Weights of a small audio captioner: encoder layers 12, 8.2 epochs.
Rows from expert 11 of block 8 of the audio encoder, named by matrix and row number. Rows with one number belong to one neuron. Each number is 128 + 24 x the weight over its row's rms, rounded and kept within 0 to 255. All counts start at 0. Numbers have three digits each. After the name is the row's rms in percent of the matrix's.
# up: expert up (encoder.blocks.8.mlp.up, 16x160x160), inputs 0-159
# down: expert down (encoder.blocks.8.mlp.down, 16x160x160, transposed), outputs 0-159
up.12 100:148137125092133062101135122154129153127164164163122159150143123106136139144125138108135148112170102108115114161132126099075150124118137109119120092138137094117128146162069131122121134129117120125115168106125123104153122111148131170134131140099153138177155154099114095148112151162103165140104113126141142110151155135105134108112111148123122114116101131075168137146083112069111101120151127058081083095099148124135110116145099145153131106105080169132115119158136150126100099125118112
down.12 090:129114103154114094126090148113141118154129116161141099113097098128108129112121098099130140175121143123153135073134075136121122128100147160105108184123158107125153114140094152088168114127146121108119118124096149179162137103163125161099102119172108170121133156126167108140118082140114140130151108134115122138133147097145124121169123142097094171163124163119133147143145141129113149117142073137110178110122141147142098130114106117170142150183108145135112152113131167098084166118109123
up.13 100:088118136126138109172146109108161147121125096177146126147162108145140140151101129107087163106121142107123174129086132109135103122094134114163134083129097155115123109133063129121114118121120129132117157111139131128115141183120117134113116139118104141127118087155126102102133142113132134131119129112123068166079112153086146169086112119111119174127104114120156120205104133095174125098166117148140109134147149149124137165122146125115131095131100177093140161096166142106109109124144137
down.13 098:130112100125111133107128123116119119110160160141150147136122133144129114119080135108139093140113124105169121085139165093099143122148085100089137128160151142085089192115159130115125109152159121127146126099079131097099108137101118119168150133071172124136103167083119135176140150129135116129118085124095148170155161161154134150114149119093102118126161147109096175128109115093096104142171109101111116126152107125121168113139123155153156110113107107159111141138165139145143145117142141
up.14 106:123139135100106136138140113136164161113161131157095118136155110137165107129145098127147135088114134129099163136154170107100149100132110130157138128140122167156127185086114145137124132090117129130116091128136147090131177137145128140156128114071143071121110131103140149135169195107158150111098143150154143169168170107107153100136127112107132138150147136085177145134130132077133145171149151123162117117171111096135147127109130116142085100166130150142109113149134115134148131104166117
down.14 086:152130141127143142136164150064173113161135173133156130109109079088116094127108117171129109137103165190155128166121098121091127096143110159124125148102119141119117148140095126120140135127141149102135181108122154121119127129134146103151150152102131123079116130144170141173114139150142112112080111131085109155114109171171135108104118108156076088131117131160133137140136159140114099133094117106140108155141105141104124108170114109168152131123155119117124085149105157128136123167156141
up.15 102:101145119105148136141157121113148096137129123138128089124110084168118099134123134157115120135141127139148123126121170109125097159119145142086103117129130146141100117129185108059186122179121133106119128101114094112109129140103126168112133121164119133124121109180132134157102117140154106124137113180112139136162121094108164065152118161141105097097124135146145105113128144147141130136161117083111123119128132164129116135132193083166135144096124106148182162110151136127147101170145095
down.15 120:125134112152135126135153079167110084142079098147099092140140125139111169064123076150136126150127155124157173092154135126139122151136150144092127107145120126157108131107150128074157113154117162098123107115110081134099135125135091134085132140123146124099143120117112163132105109155124098145146133125098130128101144147112096113154129134174128118128144136149127117112143178121134155098138129123128142140157116182065144156144121124151184152102126116070157157110084126138133144164128118
up.16 101:146117113148127090114150080106127123119163130145141135101150131138118129120122135090184165164139098162127093141156186155125163111114080129177143153116123097066112161145110098151132138178124121157158151126134150164140122112133114095134164158118133133131120174118133136124160166133084139123144093121125124098155123161154108121140140115122126105123106120122113084173137151102116098139105099121118110110172120130136162095135082111170170128166147115163101142155134132131148091122148127
down.16 099:132126134095155146126089152150137139160120148198084148160114126137155119162126180128112118126097139088142128143153123125153155049123103122133082125106106166151119158116113154157138156110113068138130161156123138131169102106159132163152130077107143118137093117116145120109093176102095149174130171119143118167109138124102138133128135120108144169129150110099138146129157090131104105139109133161128152122150119106170095119127144129104145128115095113156113116130131156115122106116099142
up.17 092:088145127126130132080133098128146125149161142151153141129087148166121179118122125109160154128124120107097160078126115121169116087134102073124079085117179129103106151133145142137090157107161163105114153103114176121163149139134126129181133178142143145144122102116116124127156134147141131128088181100122117162116127147131102126162124092138107146148140157149156140160145111132144177198153110141097124113149110125144134118105127131113120095155117121135146148153151122130134142132096094
down.17 099:135099139118094129090086131135125134086115164124147159088135157129140125154130155108136117131160108103126124133137138149095129116145108112121152099111108149141158129122075144165105117079152126165129151153151136083145088136098137119178155152145153117159118109146196128092112136078106133140122101099136123176179169137132150140081194121103115135110106143163126160147115152136120095176156129155135144103153108102142150120122104113125121124125091140151110117096146092117155128131138137
up.18 085:111156140084152156136107124134111149156123153130144122164113123129102120095129163199141137139140118138128173137122138113130116094164139132125146106152177139181153121120144152192084100083074110130087124113120169124124099155109115124158141140100120113114157141106137101148102114160119127135142145136158131168112170095055103127111108137104178136137131126110112128144154167132118137121134131129161137130093185089155141125116138148141128117124118156139142118152127133147104139126184163
down.18 089:121109140125147089118106152139150168113130167132123133109137112119122144164121110130117158145118117118138091115153133164118147111073110138139130136095166111083100130131102112171090137084132122133084130137170136122105165118132123116112143129126179150159157119134138088119094124115145142176107129156137124158117113197124126100127119116116148132101123185110149136129130135112106132106109114120100129077149124124174111079187151111135130141180152141129072137169137098130109152075097138
up.19 112:107107124134117098124144108113104139107159137095158168123103112130086118138140111139137127122113122108160160115097119095106116142130110130161145155137132105076152157133095143143154114137158127156127181144112130130113130157172101118170139103118146103111137127094163116144154155168119156103115151094137103127150093106119146148091125072115126112167117130143114164152171109152160139114123136153183148077129134110138142118121144140162127108139161116131175153161121189136147082071116164
down.19 106:166103136158143121135106114112103201139165116152157172129112117163135110172134170136112113114146166121121079112113118131130127134105110148139136094116091136116120117124135151175139103103133134148182131096156159112130132115135137151139119124103167121140137116118096149080100177083071134202117115120119149109112102113116146143137094072101143101153147141100162133124130142101145123114087104106116098115141140087122134107113146157163139126128160113157127122091110145114135130120092146
up.20 106:137148094099142127149174154114085088096104110156107113118109151155142105129142170164149174134119117106111199115112146115102122136121112176107147143130104127132139150129149139106129149096137097160116143104113147147108144172112176138117122118129111152136109123057149169139133153116139124158157167121130139155145144133138079105122115128110106179097114105092089114159133172181174126144118120124100149099127125087127083141163125148159136122118148136142124108126121165133130096123140121
down.20 110:110107147111105095161096150140142152118145123148148157151115130113102089144148137099142163099118138132116121121144113126103109072101103148105162110153122140140127103123145103173125116128123141155080166148192139159083150133130154118135163109115120141109141120134098175107116174112109129139139124160139122140128086149113134169107121107156158113125119095123160131130138155101106117158108095135141110099139136089133132127146085131118168101105104142136145062170189133108163084094142162
up.21 099:063126097151129125090105126103104084118110141120097133099125095150184131118137152119127153132127092117086171138165114130125125119111118142108124170101158152092147132143145132125140126124156136102099130103127142149128130106107085162136122126143138144092096120112168151137145178128129124161124161150162178137123138157168082135153133140142165134138098160123119106158121128167142114166115152131129181086144133160129111127120127145175115164100145122173097121130094153134088127179101110
down.21 083:162165180129115113152080114096151122122119111136108120108097134147129110123130147155107095152074157149130145161140104133130093123136133132115158091145096098143152175103112112113109143130096101162132118116146127148120136090165167137107113125082115159121136119184105149122156145125121130154141125148142150132145101106039134140070160104135131106136093150138129130145115116117128108156132104152117098115168129094106130178151113145085099142098081127093136155125099123165146131124130122
up.22 102:104146116108147152096121149135139170105127100107129128144098101137096104111182208118143126126163140148099140139090169132143165110113106142135168124147147149126107091072112114160123108112141113165098170114098113158130136148132130170082091126113111165130138156117114130174094141136141122143145113140143167157162172156143138143140125110098172136134114109105140145137106094116155090119119112108122129084177137107116167133132120097126118128122120108135113108186130109134129119120088160
down.22 106:159119139094095064121124120140157146144164146121131159131137121141123138166142139091119133090136111136155124121131091098122125116142120110107099080138112128105149135158109140119061134111120083115133158170128128167164125149145144124157162103106150127152118121129106112091156120135115161120101150133094128163120095139147147159104124112095130119131151161111111115108114093108135099135114092131120036103151139076161128099117079115138098093123129133143125119095160103092123109081124150
up.23 104:105132113125154140109156121130125073134124160108129095149123120187119089086121117121112114133125164111135153124143129111112120155124142097071101159135112144112126103163173091064163107179145137110136050101145114133111152156105123134072145129145119154140117120178110108146141056126149110127149092130093145113116143103121148138146134131144109110096130158136144157109127127110135108159108122093137167146144136147109145179134110145151124120125130146108166150103125125112138099159128104
down.23 108:156152124117164157157154093132128108151108096131123100089136107123086119102139076122121137130121162129114109125115166105164118196143130168127128161128151123133099123119149126079198111170091136114145131132098120127073119117111091139115131162149116111089125117129093132131115140153141111133155123142106104104110134137118108125104115140134125124137143121136130122116125149139166169100147137117134149153130144159075089182126120140106140162111136105079180168124084123148106187135124105
up.24 105:120108132185106103149117096124144126108162173154160160141112071091172114134126117154151144098092154118141166133080120163116125134126113117120131114153120117131133128160135143098138125090107147110113150180115090121118146165138186171101125148101147091140155113145101132110109137137132164165085145092141161137135125100148106161114098113128142105144138142121143148141136124109135158139100109164158153124085098103102095136123078125173091111112130100151111091111146148117125117108159139
down.24 092:086136139079110164119105109111117146115141118110189113141147105135119149157142110152092124138149104119102131139117142127081137143115088111121130146117093107155115100132142128173155129134179126134137089135131134109139107101124102142166156155156129106135101175125137094094129117129114124133117151149101103124156077114115139092142124116107087104121083128168172147147182167123106132099091159107114095117107170101132110103108145131137141153164133144153137137170091141121198144132118100
up.25 098:106131147118121145130143109135108128115178149159154152123103073109099121099132144183080151135112145161143138169108149141109127100111070123109136100069118120055146124141069139163111118130105127153138152161108120158150116144129112097131116177114085116112140134104134105130141145110134153153148100125096148161184109164123104130146109137116110114144135131134131153164166088116124141131113110142115114134119149088143124130115131114165127120145128126164065141105130097107119168111156149
down.25 113:193135162126126131127063132159098126149133130104103146138139133159139114138098162090105165115108145116071152134087142126100100116140125111128128126116091131144077124146125164159133121090158107118126124127122147150150100162155140148162120131118178122156143121121116077128092127112065125133133161073136116106143120121106143124085111150103141107116108138144175119162143143118122111103119097133147103114135166097166119099098087162148144119121167100116107096141142110159140142136114166
up.26 101:112154105151135171174114119114154086140138105130119117115159115164134118127139080123102117145104149104152180116109135112129132119120126128126114168116123176097129149146176080089161097119122154134097110110155105103119138132045123149128164124164132152109129159185126147119110137115136153150141119121142203116144143091104112105124119164110112140130104112119105149164164132153128146118112130101132079167123143154134162150120133115136149100160114112141108165111136140086120128118154091
down.26 101:107149134129120171123166116091162112148082098091110104149118151109106128066104065138124143139119143141119108112124115120147154153153112153134139150147150085165108105096145124055143096168114128127148089126082145115067117124125101141084105153164147086119164100131143136152150103127119107122187153151134149087113131131120107114116166107136139144113148126164144116111129131115141154150137121129137132139150135145103129139106122149100118128145133073091155141141091102155142126163131130
up.27 087:140139112089140129159139111107155137168118137122116126149119088127091114153154102114169151113127119100106155155162167098114143151117146099097070121142114133128098156096145110110116107151152130108111133113122142114110111146093123158122165111166133149140095151128111142123125148150114150133122113105101156102204129059116186168087129150105108095124155129161143154133122107132104168129126112117135124103152068144114125167162116107148065107120118121140092114113156119110119136151143122
down.27 090:155152068110163125121183141127139119147178086139093100081099110157145142102104130128110156126104154133136071101143125094126143185126162142128167150096149159139154150116138110136142088108103171090141133177127125166137140127117152153098109130171159155111154133128121103105112097100139121141149135166154119130117112112157137115142106140087125137074122091108141132118179135144148110087127124110140141120141112153097137114093136111125109116147119133122124164114080139124122166139153145
up.28 103:099095143162129153177108163135160100085150136107137143120119150136150101180122158145140168126128123104104159115111114132097112093118082132152156148120120154149118123151136139128094135105141077095118123116117121105125134171137135176121132117088102140091155144106152132128108152116147167151088153120144144156190121085162138121108104117142126160143113132095157151177132170149131110131108175103121143120140137107107123084114146126174126122143150169171115092145131147115115102090126159
down.28 081:122131134092109124074133086123144133105136115099162129157118114188122108135139138106101115140089144102190182160147093134125108127146097104131125108124135171120136151182129139141143111158144131129108091138158101055104155142148121106127117128131143122108119149141115142186107136148161150126139141139114153130125115112130126105118185103127121138122096113120154137124133158165122097140135147099106137152170117110090159170117130135132129086144137129111135096125177063151171133134154110
up.29 098:139156114078095132151129139103114101144113130128096127132109148105109138126126096117125108094134126106135105123113174100135144128132159138103172116168096121137139149180122123131113147133141150146158096104115163146112164128121119114138087060126128129102083124147136117143116128138134141123089136110131184098168127130148139144114138129105125091147134113112106171124103119152113152128152103159178066123156091140162172110109158123099127070131122108158126140101186172153100113149115092
down.29 088:161118120165128108125164150125111109154062127142079145116134134136108152127119087119131118096113127128135134113112098138141097160105109109144178119106093138128117135144158111092132145148099151113187100086133172150117096153096121107111096136163140118133165142159118129170118126077147135129151115116126121095100139135178143115098101090108129130140099124121101137120182114162175133155101112139121104101120135147115135141139129109137111144087175143112140112095100205130145132156101136
up.30 093:065155147125103113153132133158165131107133157152157114128120126118174096116113141124133159129100125136145149091131115127142134106134094123124129096147137163095108165132069151130153160100086136118121139123125075151143109118164129116080131127122109127111127099169111162104139170160116152144154117160116152159120115142157120131145135111141137120153064107081148102178119149136141120108125148104129132102206098147111173109119139095128110151145158127137095145175147136118119166112117148
down.30 097:155128109090138133104129096134117129164118134153128147124141121171106131141129156130114116122132140123140122130152125111116169149121104119121126133143104146122121127126104110133151101141080114113133138133102167155095114091144168103113155103054147122133110139129182075120133112127126159134102089136154156152132111102107105164115101103065098147084160071139148140163119106130097103186140126137143083169125120170120143146186104134168131117138135113144076136124121143103150086151116113
up.31 098:145095098147155125159142130119115153136138116117114132165106132185120111111155132104155107124136154120142155113125158094155095179132116140083153116110161190101106083118097176104125105132154113126090141129128165145147150110148132137183145128110105142153101143094146141118114175112131119146115174115123129112128115112191051130145102113152146112119111132117091136142146136171167142112126149090130110126176096142102136098121113162141140145074138119108123111138128117123126120113105153
down.31 087:137138104112092121132126139115123143132159137077149169131138153156133128113131094122087136103125109114112124133122106120100126148110092118147151101108105166110085169111116122165094101123087132145122174188144060134108119134100181131122142097118125171122149103111137102119108122085131126144147124167124157139138126138116127133127103110079165171096124139128139108136147102132124121151120148123129089093131109087064134099135107099179115117095128144130113098188100134136153122125082134
up.32 105:122144139145128141166144144153119128129148084117182097143116132129080158136143155156089118134114101167139114121101137070104123121092169122103150057112117093124121174134130121159092154113102126157131141117148169121133147137125151102145158137127163111183128117147131102130144126115135109155126129115144124172141147125074146133107117105130139124122143118122132173156151122066121144135152165091131116140137196100119132127134145131083143118164140120152143115155104083174164120113108130
down.32 108:148109164110149108151100138093134141093162159129116139165162123124157157135125168060108148119152105144119123127119114155082128093107137163136118110103155154139103111144126112168095154141145100111151132112106119126119156115136135168128108092121164123158136093160135144106117124141096119158125116122130111155158124111155137152167108117107082102124162143115083150174107108138117141141157115165133162130126106142168110102093127108117119133134182158129110095130172138102112105049113136
up.33 097:107099138104105110122123130137162128112093118140112084139126133113112105188161128097122126145127127109113110097123142089083143113092139101082078114124120110165152148144171112124144171108163145131129135140152100143126143132128141134131153132140106113122122158165123149125132150136135094102169099092094085170147077139090114125104088168150166154082176107126154145137092109151126113104134128135097107127090140129163077165127165124128117120171145147109117128128155108122171104119103117
down.33 098:103124184131136154145143122116148132139128175142081100131086106116123124165110123123129139156127111164164117099092117132154099085102145137130104106137182137172138110140139117141106125127132141113103116179122112137099142143124103107112137132124123093119119156141083145097109105111129124131100088172136156125147143148088134139175098108079107081136165112090088126145130087082116103127132177143184140137146110131154132133099120108125152097172134105137100134111150108138093096099137160
up.34 085:131163132104139111119147116121125144124104076145135147135145154121152132189118176128112160161140119122100144133126148091138135086092118151156133126121126147139106109156115118159115152152163130143117127089144136152115163148171179138095114129124110127146113173067148150127118131154146120118149132119152141102105111139174065134129142135149133125152107153102120091145147108143132132112132149129160156089146138121125168116141179162117129191103121173120116083175137104142170172105104137
down.34 084:151133113126147066120104156114146123137145165126138094133105135137124147157149127108141121149118161107161158172171094099135104096147088128083122075117088126097180125162149151140093091118096097154074147130104119138105170143132099140119145098066139102140108147129092114111147115117102126162125124157127146141169126128092151141111147097103149124107160152103139123118140154092134118162148127115148152122117143109151109122145081101108161102178138103131142116132170148128139143137112140
up.35 103:126145133129076074151144145130087171097167134121115173121091110124103115148107154118122169125096165130121091147129152098144101130071135098120130118140116121102113173139120150179096149089093128107099121153104124148159134139114118142129165092115134173152133123121122101156142130127181133147104126143129119115118165115147117111115106153099166160101112164117146138138089120116163144132125094113098098147097100141133129111113120128132095135115124180120133085186170114128121124088127099
down.35 090:092189129129129117091104179167123131119169110100170149138083102151115158155129116124149143125142186123120082159145121147175106123105138127117168137132134104126071143159089141147101126133150122134101103103100116135148144087107120150114142132157092172141161093138119149097122090170120126166122159138094117111145155128103155133101120138136128108154131120145096098113135169161132135121119116105091122114157160144108146139145118135164139102109118179133142118133139099092128182139122148
up.36 116:113113132129108114108113090109124136128134074095150135136121171112107131128123116107148159174142110106120084108139162141134145128121099071135106115134151099074123122118103158166124159112135125147144165133085151148167151106125095078168131141133070120146105121123112120114140136130103111135116142094117096182091113169168157103137120087152133158141169159138129111160141089157132108124150146113088118094162111125140150089115136111120120122132127075124137133178109100126149153163144121
down.36 125:153126137137121129122097147156145140118113159130135166131133103161132080131096136105148133118138109117138188142134121138091165054133095133153117112165103119121122145140112157172085149094128110122127142114149140132148097145152178151154121067119121165141124089103151105138101150124143149156117178120152138161145173152136137160095150110099145137123141121102109154129102127125138110157146110148119112126154110083116128119119123152123115107110127186175079098098143152101131122085086144
up.37 106:113160123152128178110080142135151134099134118120142127148126104145140146149117164154132145161158123155100182143121176100140119119131124165157100125126146116099127107106105110145086111140137132101134140123127145129156194108145113094146105124138122145138141166127148095080111138148131135150134108184161130152178126173128067144156137144119135129100114141152105129164194120102104108099124131128124130131131183096114150118125113115107121111111151137160078141120085111094129187123117139
down.37 097:137148149128161122131091129115142158135151129114107131131154125110129109160133148094154122137140104144079099112172109174096127115141104120108090122128143119131100116174143152140077158108188092100092181144178123143134124134167109102165163096091186140155118114129135101108165156111086151140136121126153167124117129123138174152116133115121146133130150140123173165137099126113140085133119156147123090145148125119160142098103130122137093124138108117152090081161166116147128152121137121
up.38 105:077118132066132125131161140128120109113134141117172112131114125073130145134118109126141128171099090141120105127118179100157132100120062137161123137126144118170108102079117114126107182103126167105138163154121134124132148115140115134147118116116095120122099138124144136115135145163116147131143119154119160113148104138108165152145117123129151141143179165101166136156143115091137118096130143140104106101115130172175177120073170133108125150185142101159113105160109106130118123111097117
down.38 109:153124103140129078108111117108150104131153104144111172133135132108122132124166132129162118132124133134136133115133104141122152127147104114197127072082139116118103098171107150174114103138145127114152150116134149177131127143153156088140129120093156141166070142188149163138115123148130115105134136136142127146111167166163187122151110162060112150116155156097106139122135138142127098167163144148119119121116072137117147091123129123125099088139119158131110108130114143123090130117152144
up.39 100:105101099126138077146119112152133165119079128126181134137107183124163157138102080123127116103161130127115063130120148123137120117126115098154164104127155131096103118114057129160121153125101120175129150088148085129150125112139137108115126116140099121132086103128147140133167134155105132147130130111164139122085067143109185165117153114139129126131140143115152113156131119107136123120173119104148122086165159138190142104142140125089145159129137104135115099145145144134129145119140142
down.39 102:183104098122116083095122129137171098146118151127134134128121141140127103119146166130132143135134137088161132135139126158093142097126115165159135148106092182095107136156139144126135155131150097114152110121131126116131118142107174139140147094113169112153101124116151105084137160095120142123116163110158141152106144142170151162122139097097130131127165136124088102137079134178157141166128109135081109123106110085153133093139168153153156113076140126176122150086138161117112116104107104
up.40 099:083139134167102141116126151155168151114115085156143117103119126127091132173155125113155144115132105126127162141151123111126134126163175117110124133132157101131156120080095110161131115162128127157029144130158142134169143156161146098125104128167107104108121146180096151142131141112121082134114091192101113157143110115141124156102133133104125161104093112119117120135147135125103162141125139124141134153124126125119116103133106111119146111128122143133094089173125088133160086112170143
down.40 107:146131122149123145127163157128120163108141137146146108100109126132142129156146137085134135112083095136119134119116161143154134099086127140112103086169125146135177141155117177147119143114166119104100144166115104135146160168129146144154095075137125125170135169116145139138131103133120103173101162150155138113158114126137133180132117121130092116128143108098138099097094091110164119118154135132127092153110129111175130148119072152138122119177113126111095079143165110153144101078119162
up.41 099:130146131151109117106097109123138107137119103119148138106146160093090187085081103139094119122134113136161140134158131144089120135126152120152124109138157085144126135111092131147141165123102134137116146144106149118164118120111125101145127107081147114182148121095106088123147146179115093120123095135140161160156149170073130139121121146114127112143135138128146086125116105132114110144126126084150118084140177098197142135175077123148148162151147132127119157139122092143156158100106113
down.41 106:122092114112176123120125150136111166093130172132149144154105112079117108132128172152166155127175111073121133132103135149090145092096122137124132104115121143135095133150098154139087154102145128141131118139095156118154107122168167125158120097135152140127083116129112075078120156133114132112105163126141121108116127138145108127125123159117135121139170107110073162156112135143116122128168099120127113140100126165122088103088169141115102103088127161136122108105184117137102106119081148
up.42 101:120160141125119146181157090074136093164101096119115106142123118157087120138138119086107105093090108114116126106115136088137130197116164137098098136126120143160115107148167131102151107186134108098123092135115103118079168130096091164075116137156142150148124143156112105154116068139133121115130106145113161116134119110155172105094102116158121101112124141150124183134102158109138118104138150106133109156113141151106117171108118135139156128108122127136145122121122133127111140142135093
down.42 099:124152166118123117155157109153109115145118076110091088119119153152145123085136103145106109113165146115122131140126136106155133161136154146124096182116160120153125125124182125059160123141115177090140079171114133143089101120132083150091119159174116092071122145116155150137144119155143111115159156129134109119112119104142140116146117128163117124109136125142141117126126157135129154114171109134142149150143153167112126161142147115133138148124127112112180147150078139148106126179161102
up.43 099:125131147111091118161116149119133101078128159112111126118133097100122131149091144142141172141113096134093119112122112142129145103118104081152131137115121098138156185160110142130158140105129096099120132152139173074133149115177087154124141119112139155148097115059163148126136163157156136079137150131140142145145170133128112124162121205097163115126129137127105130123147152087135090108114137152107182088134103138133154140148126140117137125162118133116124116173133098129123152090116131
down.43 092:151133089132167126150079154108136174130105106115114101095116145154140109134127166130134131182118133143094137156126126121122117112141127123158151095112179097099114159140092123111148093114110138092082130089173132112142114062166120112173120142105137137129149109138118148148126179143109168135122162111154058136102170097109118128117093121159135139142184126135133106139132161161104127127131138142112135091113138130120159145118120148128145157115093177116145126117145092158110148149101139
up.44 100:097114133087105124140115129126132133085161159122153084148126093092079149104099147145110171155136113144127125148107093143098155126099086131123125122129122101082112130179119136140112118119128152130101108138112158163142145092124182135147146136135096133091163139111136120125130167103115153125129066151145173133121132181136147130147090150109121105105109141149142132147149145041136151124147169122127095128095090130135126110144120118163085131178152137143141136161118139131120148127131092
down.44 091:140106177095154148150154118129150139112146142140149134151104144122165114174132150082092128134100164111117138129120108181134132136104084108140087163117126102135122157116113139155145119141120135119125152134103129142171118100162120166111137120121196109140103136131142107086152126118142150136148151153112077122168111118135144149131118143104127094085147098109144107127140105092105153126125097090138135146163138105175116144113116148093183097110118147085077130128095123124088104104140181
up.45 096:093134127090134137160148087156152089134101146121152082155102081162134113132108117137124156110099104112127105158132142091171126140182158095083126127122117108131107141179162087106149124153106119114104089102121095095112119122092102141136105144121131099140147099144133122158096122119126120116139089192114175132154114088118115135139114138158144124117131122150169150151105142121154123110135101091131131139156106137126129176110152144139124166166140100101141131130125146116131096174122068
down.45 105:151137126160145146136168101127142086147081124136115114136141107169152119116126069162109139141123128118169123122120151131167134158118134122131120141142127111109142108100099087081178093170135143106141121127105156159110080109113112148099155155131135124084154109116101123145099099156157122143167134160089130145117123132140126081122105154150143147115111124192130099096125122132114165059154127134143123138130104167126108162161128114140150162137121126118156189120108151123154148161119093
up.46 107:114152096126092106136113123124122128099141119117147096093131158146156092137130135147118183105121167142078146132132119130143085119128135134089132149132157126120109124119165132143102163115151123129100138122094154075119122183132138158163157116116143114102112073105127140131116082141185141153125174127140177119129091116131128137120140083129133163121121146093164169159135123152153109159109121060112112099150142143133121097121156147139106141101164127141104146116183168138128099113118094
down.46 093:119105117100114131110119116069144128151143150142136179115128100146116074133166132192140097153146157073137127124137118122094136124144112168144145099114088121118138110128153113163133100141110143133127163153150138130126138115121170122102103108127119120166105054132132137116110163104094132125126114129148135153131183111143150143070156109108125142122133103093100136119115134100097115157148157169100096061164137094085124148156134131132095108112124120150124143139131153128106140157158158
up.47 088:133182117142135191118153117132131072147152172167114096121138136135113102140150119105087105102114088111130111124143136099117132138084139128070135124126104130121126146132159114062158070183121106118134133163151134117109168143124153138104141133157117118151130129143111100148096102091128106125149100138101127114159122102121172117129148145127121142120131118146130111095109136092179098156120123132127142175111121167147151177128127105124146059135113118117138148113139147134108103166165138
down.47 099:110142118101145177177157141148151108148099135152116137107136114126105141072122074099076124119129128128111134075106118126169126175129146139131086142119150103155114085100145136086186133164104117119172116141081115109103134057138092104101135153164145137086172145113128154113143110146149100106141126152109118107110138115117093127120137112125109093108108120148133112116122130161132142104114097127158164138111147153109124163098143126111143117122173119113121145138090105131122155143104105
up.48 088:096166122115132113171134132163090178139124127143126165110118093106119134114114169152127162160120153108127120139114150101094091134154142121127127136101118097170123145128115129160152127076086098169105148126124135116152130174133142138119124143108095120125149116089087096149123119157151106131126110134130114116156126068156105147108111165126112149144100116115150126113111146109118166081096099134139146109086142096137087173148140148112189108110106164142130141126123126141158149085188154
down.48 105:161114112136162181105107108108125144098123147122168109113121092132123163161111158114134143161132101122109079077071143161106126079103125172136131124102141095095097156133106126154115117132150116125121138134165090152125166115136129110121138122079161127153113148075154096082118112110136131155120147157129136131143122176139136129135101121114135086165134163141128128118122139119117128133126137145145139119107126076164099102122079130151117134169105134127093096171139106082110117101103168
up.49 104:064143117122129139119136089121100128135125119108137085088098136112101144147109151135150153193114091137101126162146132128117137124098076092169116124119148079071132166109111128183133148115095093101141125104106154175137173124101116086120163121108145162123133154081149127135160140163119149095144116167138151153138137138123109141126126106102136146116140166109151134111127138100126121156134161100134164114126139140190098163115126127143134153148104116120123131168102144146164116110110127
down.49 103:148110198116169129174085187129123127124116117131117118129152111135143105137118174123139140125132117145120139085156154134123113047141116112121112091075094135137108126169100102148124130095168140119141148145151126127155110099220152129152106094136145104095105100140149123106133135119073139132125132110172110123150155128078146147117121118123133112117156126131111111142129079118112122130125111130134099104146119122159097105102111137083137121153094127138129133136167107119089131141120151
up.50 099:143150124139129123131137171150124147116114127157139122128166129171123095122176174124151106162132123079159161087118146128162154111122106113139152096161140170150115130102080129144109102125122077104088169113138149182176131147166132147133127113149084125112138111139097144103121173082123119126134136109118086108105144133159114139126178102170155165101155107109110092110111125118145150108118149119103125124143124104095177125109124115132092113075132089112130128134132132136147150099157110
down.50 109:124137126126095101100100187141129153091175163148137166132124143141122123121138151117113116118079112125154119163131116079110145049097114101098156066140094140136134143096127152147080140132122116125101152177149116118140106145086154145146143096096108124124127160125147111142138136140125131159099147134156147164166119146159139170115130100119092152093106138103151152156105118112137119127154130133139112147151125099142130090140103112085133105133145120151093100173168123133162130103114156
up.51 094:129173121170125074137123117125092128124118118188126108113156121136136126120113141137168143129161145088141114146131117169126165125075113071178132097116158113128115164116102145124126144091152115118139153106100165173104122126175113139175100108098140152133085111136142157094122176120127145110129144128167109129121118142126134161169128133142104141134096116124174073159103134137129152130147140108143129103151130140161170135133137135134137166133136096113095079143097137169138122095108155
down.51 093:157129100155095098125077156103162172119133158132148163130149134126156089175141166128124133130108134101109099116113108126091178082159058121130145127129143158119113123099149133158124112157129129128109159152151159090142143097146158131166131104113119123128126094098161115103133115146152077171128121128127124163158111173148133151087106113092127131076117120115149113142169107123127076146092150169105091085161127112137143145131093128140121136143127131121133118123144112117137108094117147
up.52 098:105120129085131132137155076140161124114154148169124136102113110118111127103107175099087120083112174109138094130123121147115092153126125109131101144124109163140120094163133103135148147129089101124159145101154123115137108182076149152126142109123172100130141116156095140110109149103105137137140131099118208139114124142167178112119150117118135112111149156124162119136077116129154114132081139096089103098141138123134149125137112088091107106112125100156142097133137175112114094141135112
down.52 100:179127104118153141113141153143147095155138139122141143119125115152101092100142163141106122160137108135121137128117142111108140142126083103116142155124168164127128163115129099133111117144137111153149092145100148154116092072123110124122118143141069080131093153095125130127115119176108085094137127138090132133132112107096133141096144119089104187100136117144115133133177150118125172111156118164108077123146169125101132130142137158156158114141131086103169162138109143155111142169080093
up.53 089:090146103161167135165161087132134137118149147123155117113142104117148076142151101119143139116143139128119128168128110128156114117112153094101102085165107115115126128125131128132127099124150132081134103148179099135129106131072110119114089094133168155191129100170081106114039133108097124123146129111105130111150143132181158103130126145129093136113131135113146142112109133139136113136135132140080123144121092130127151148159159145140132085097141153129145167103161154153134134158150125
down.53 101:168150059120119106150150098127105087138102155155113120092105116142137162106148085121126141134113116135097098121136157110176105178120132095137115194112128111156137165089139097099151151150101128098130135133110141111146139122117095104122119150149118147112128144093159188157106099129154129103132103140115098144152096095138123124113138165128085135121138127111114113089132126121116131125105124105159152161176149171136111149117129126118124150143162117091162136137103133106169119172167085
up.54 094:116150136117125132173149116123100129156097104137146047124127143118129082145136104126116127141114088095129146132128144092105117127111190136098108116142129149175149162124190111071137063182133140151097135114110118130088156129062132142135121100129114105120092127150132098131096121101150133127155126143112152112136087094096152093087125135073119107106122098134134161129147130133115095104132103114107116155115113144096131140176151112150145124151128142102146156146120130122126131123119116
down.54 106:120155111137159159130165119110118123142064128131101131111113112122104150096137087117142161159164138127131153094095141135148124176129169105134129191135135135142140124108160103118147133200133125099171128110148092131094127103123114115123099154107161115084148154128124137116096112145113138142106143143116116083114158124120149115131136112162148142115149097129148105091109127118137175091146118118132160138142109201109115141128124118118122146120162053120123165108090136084155104145139132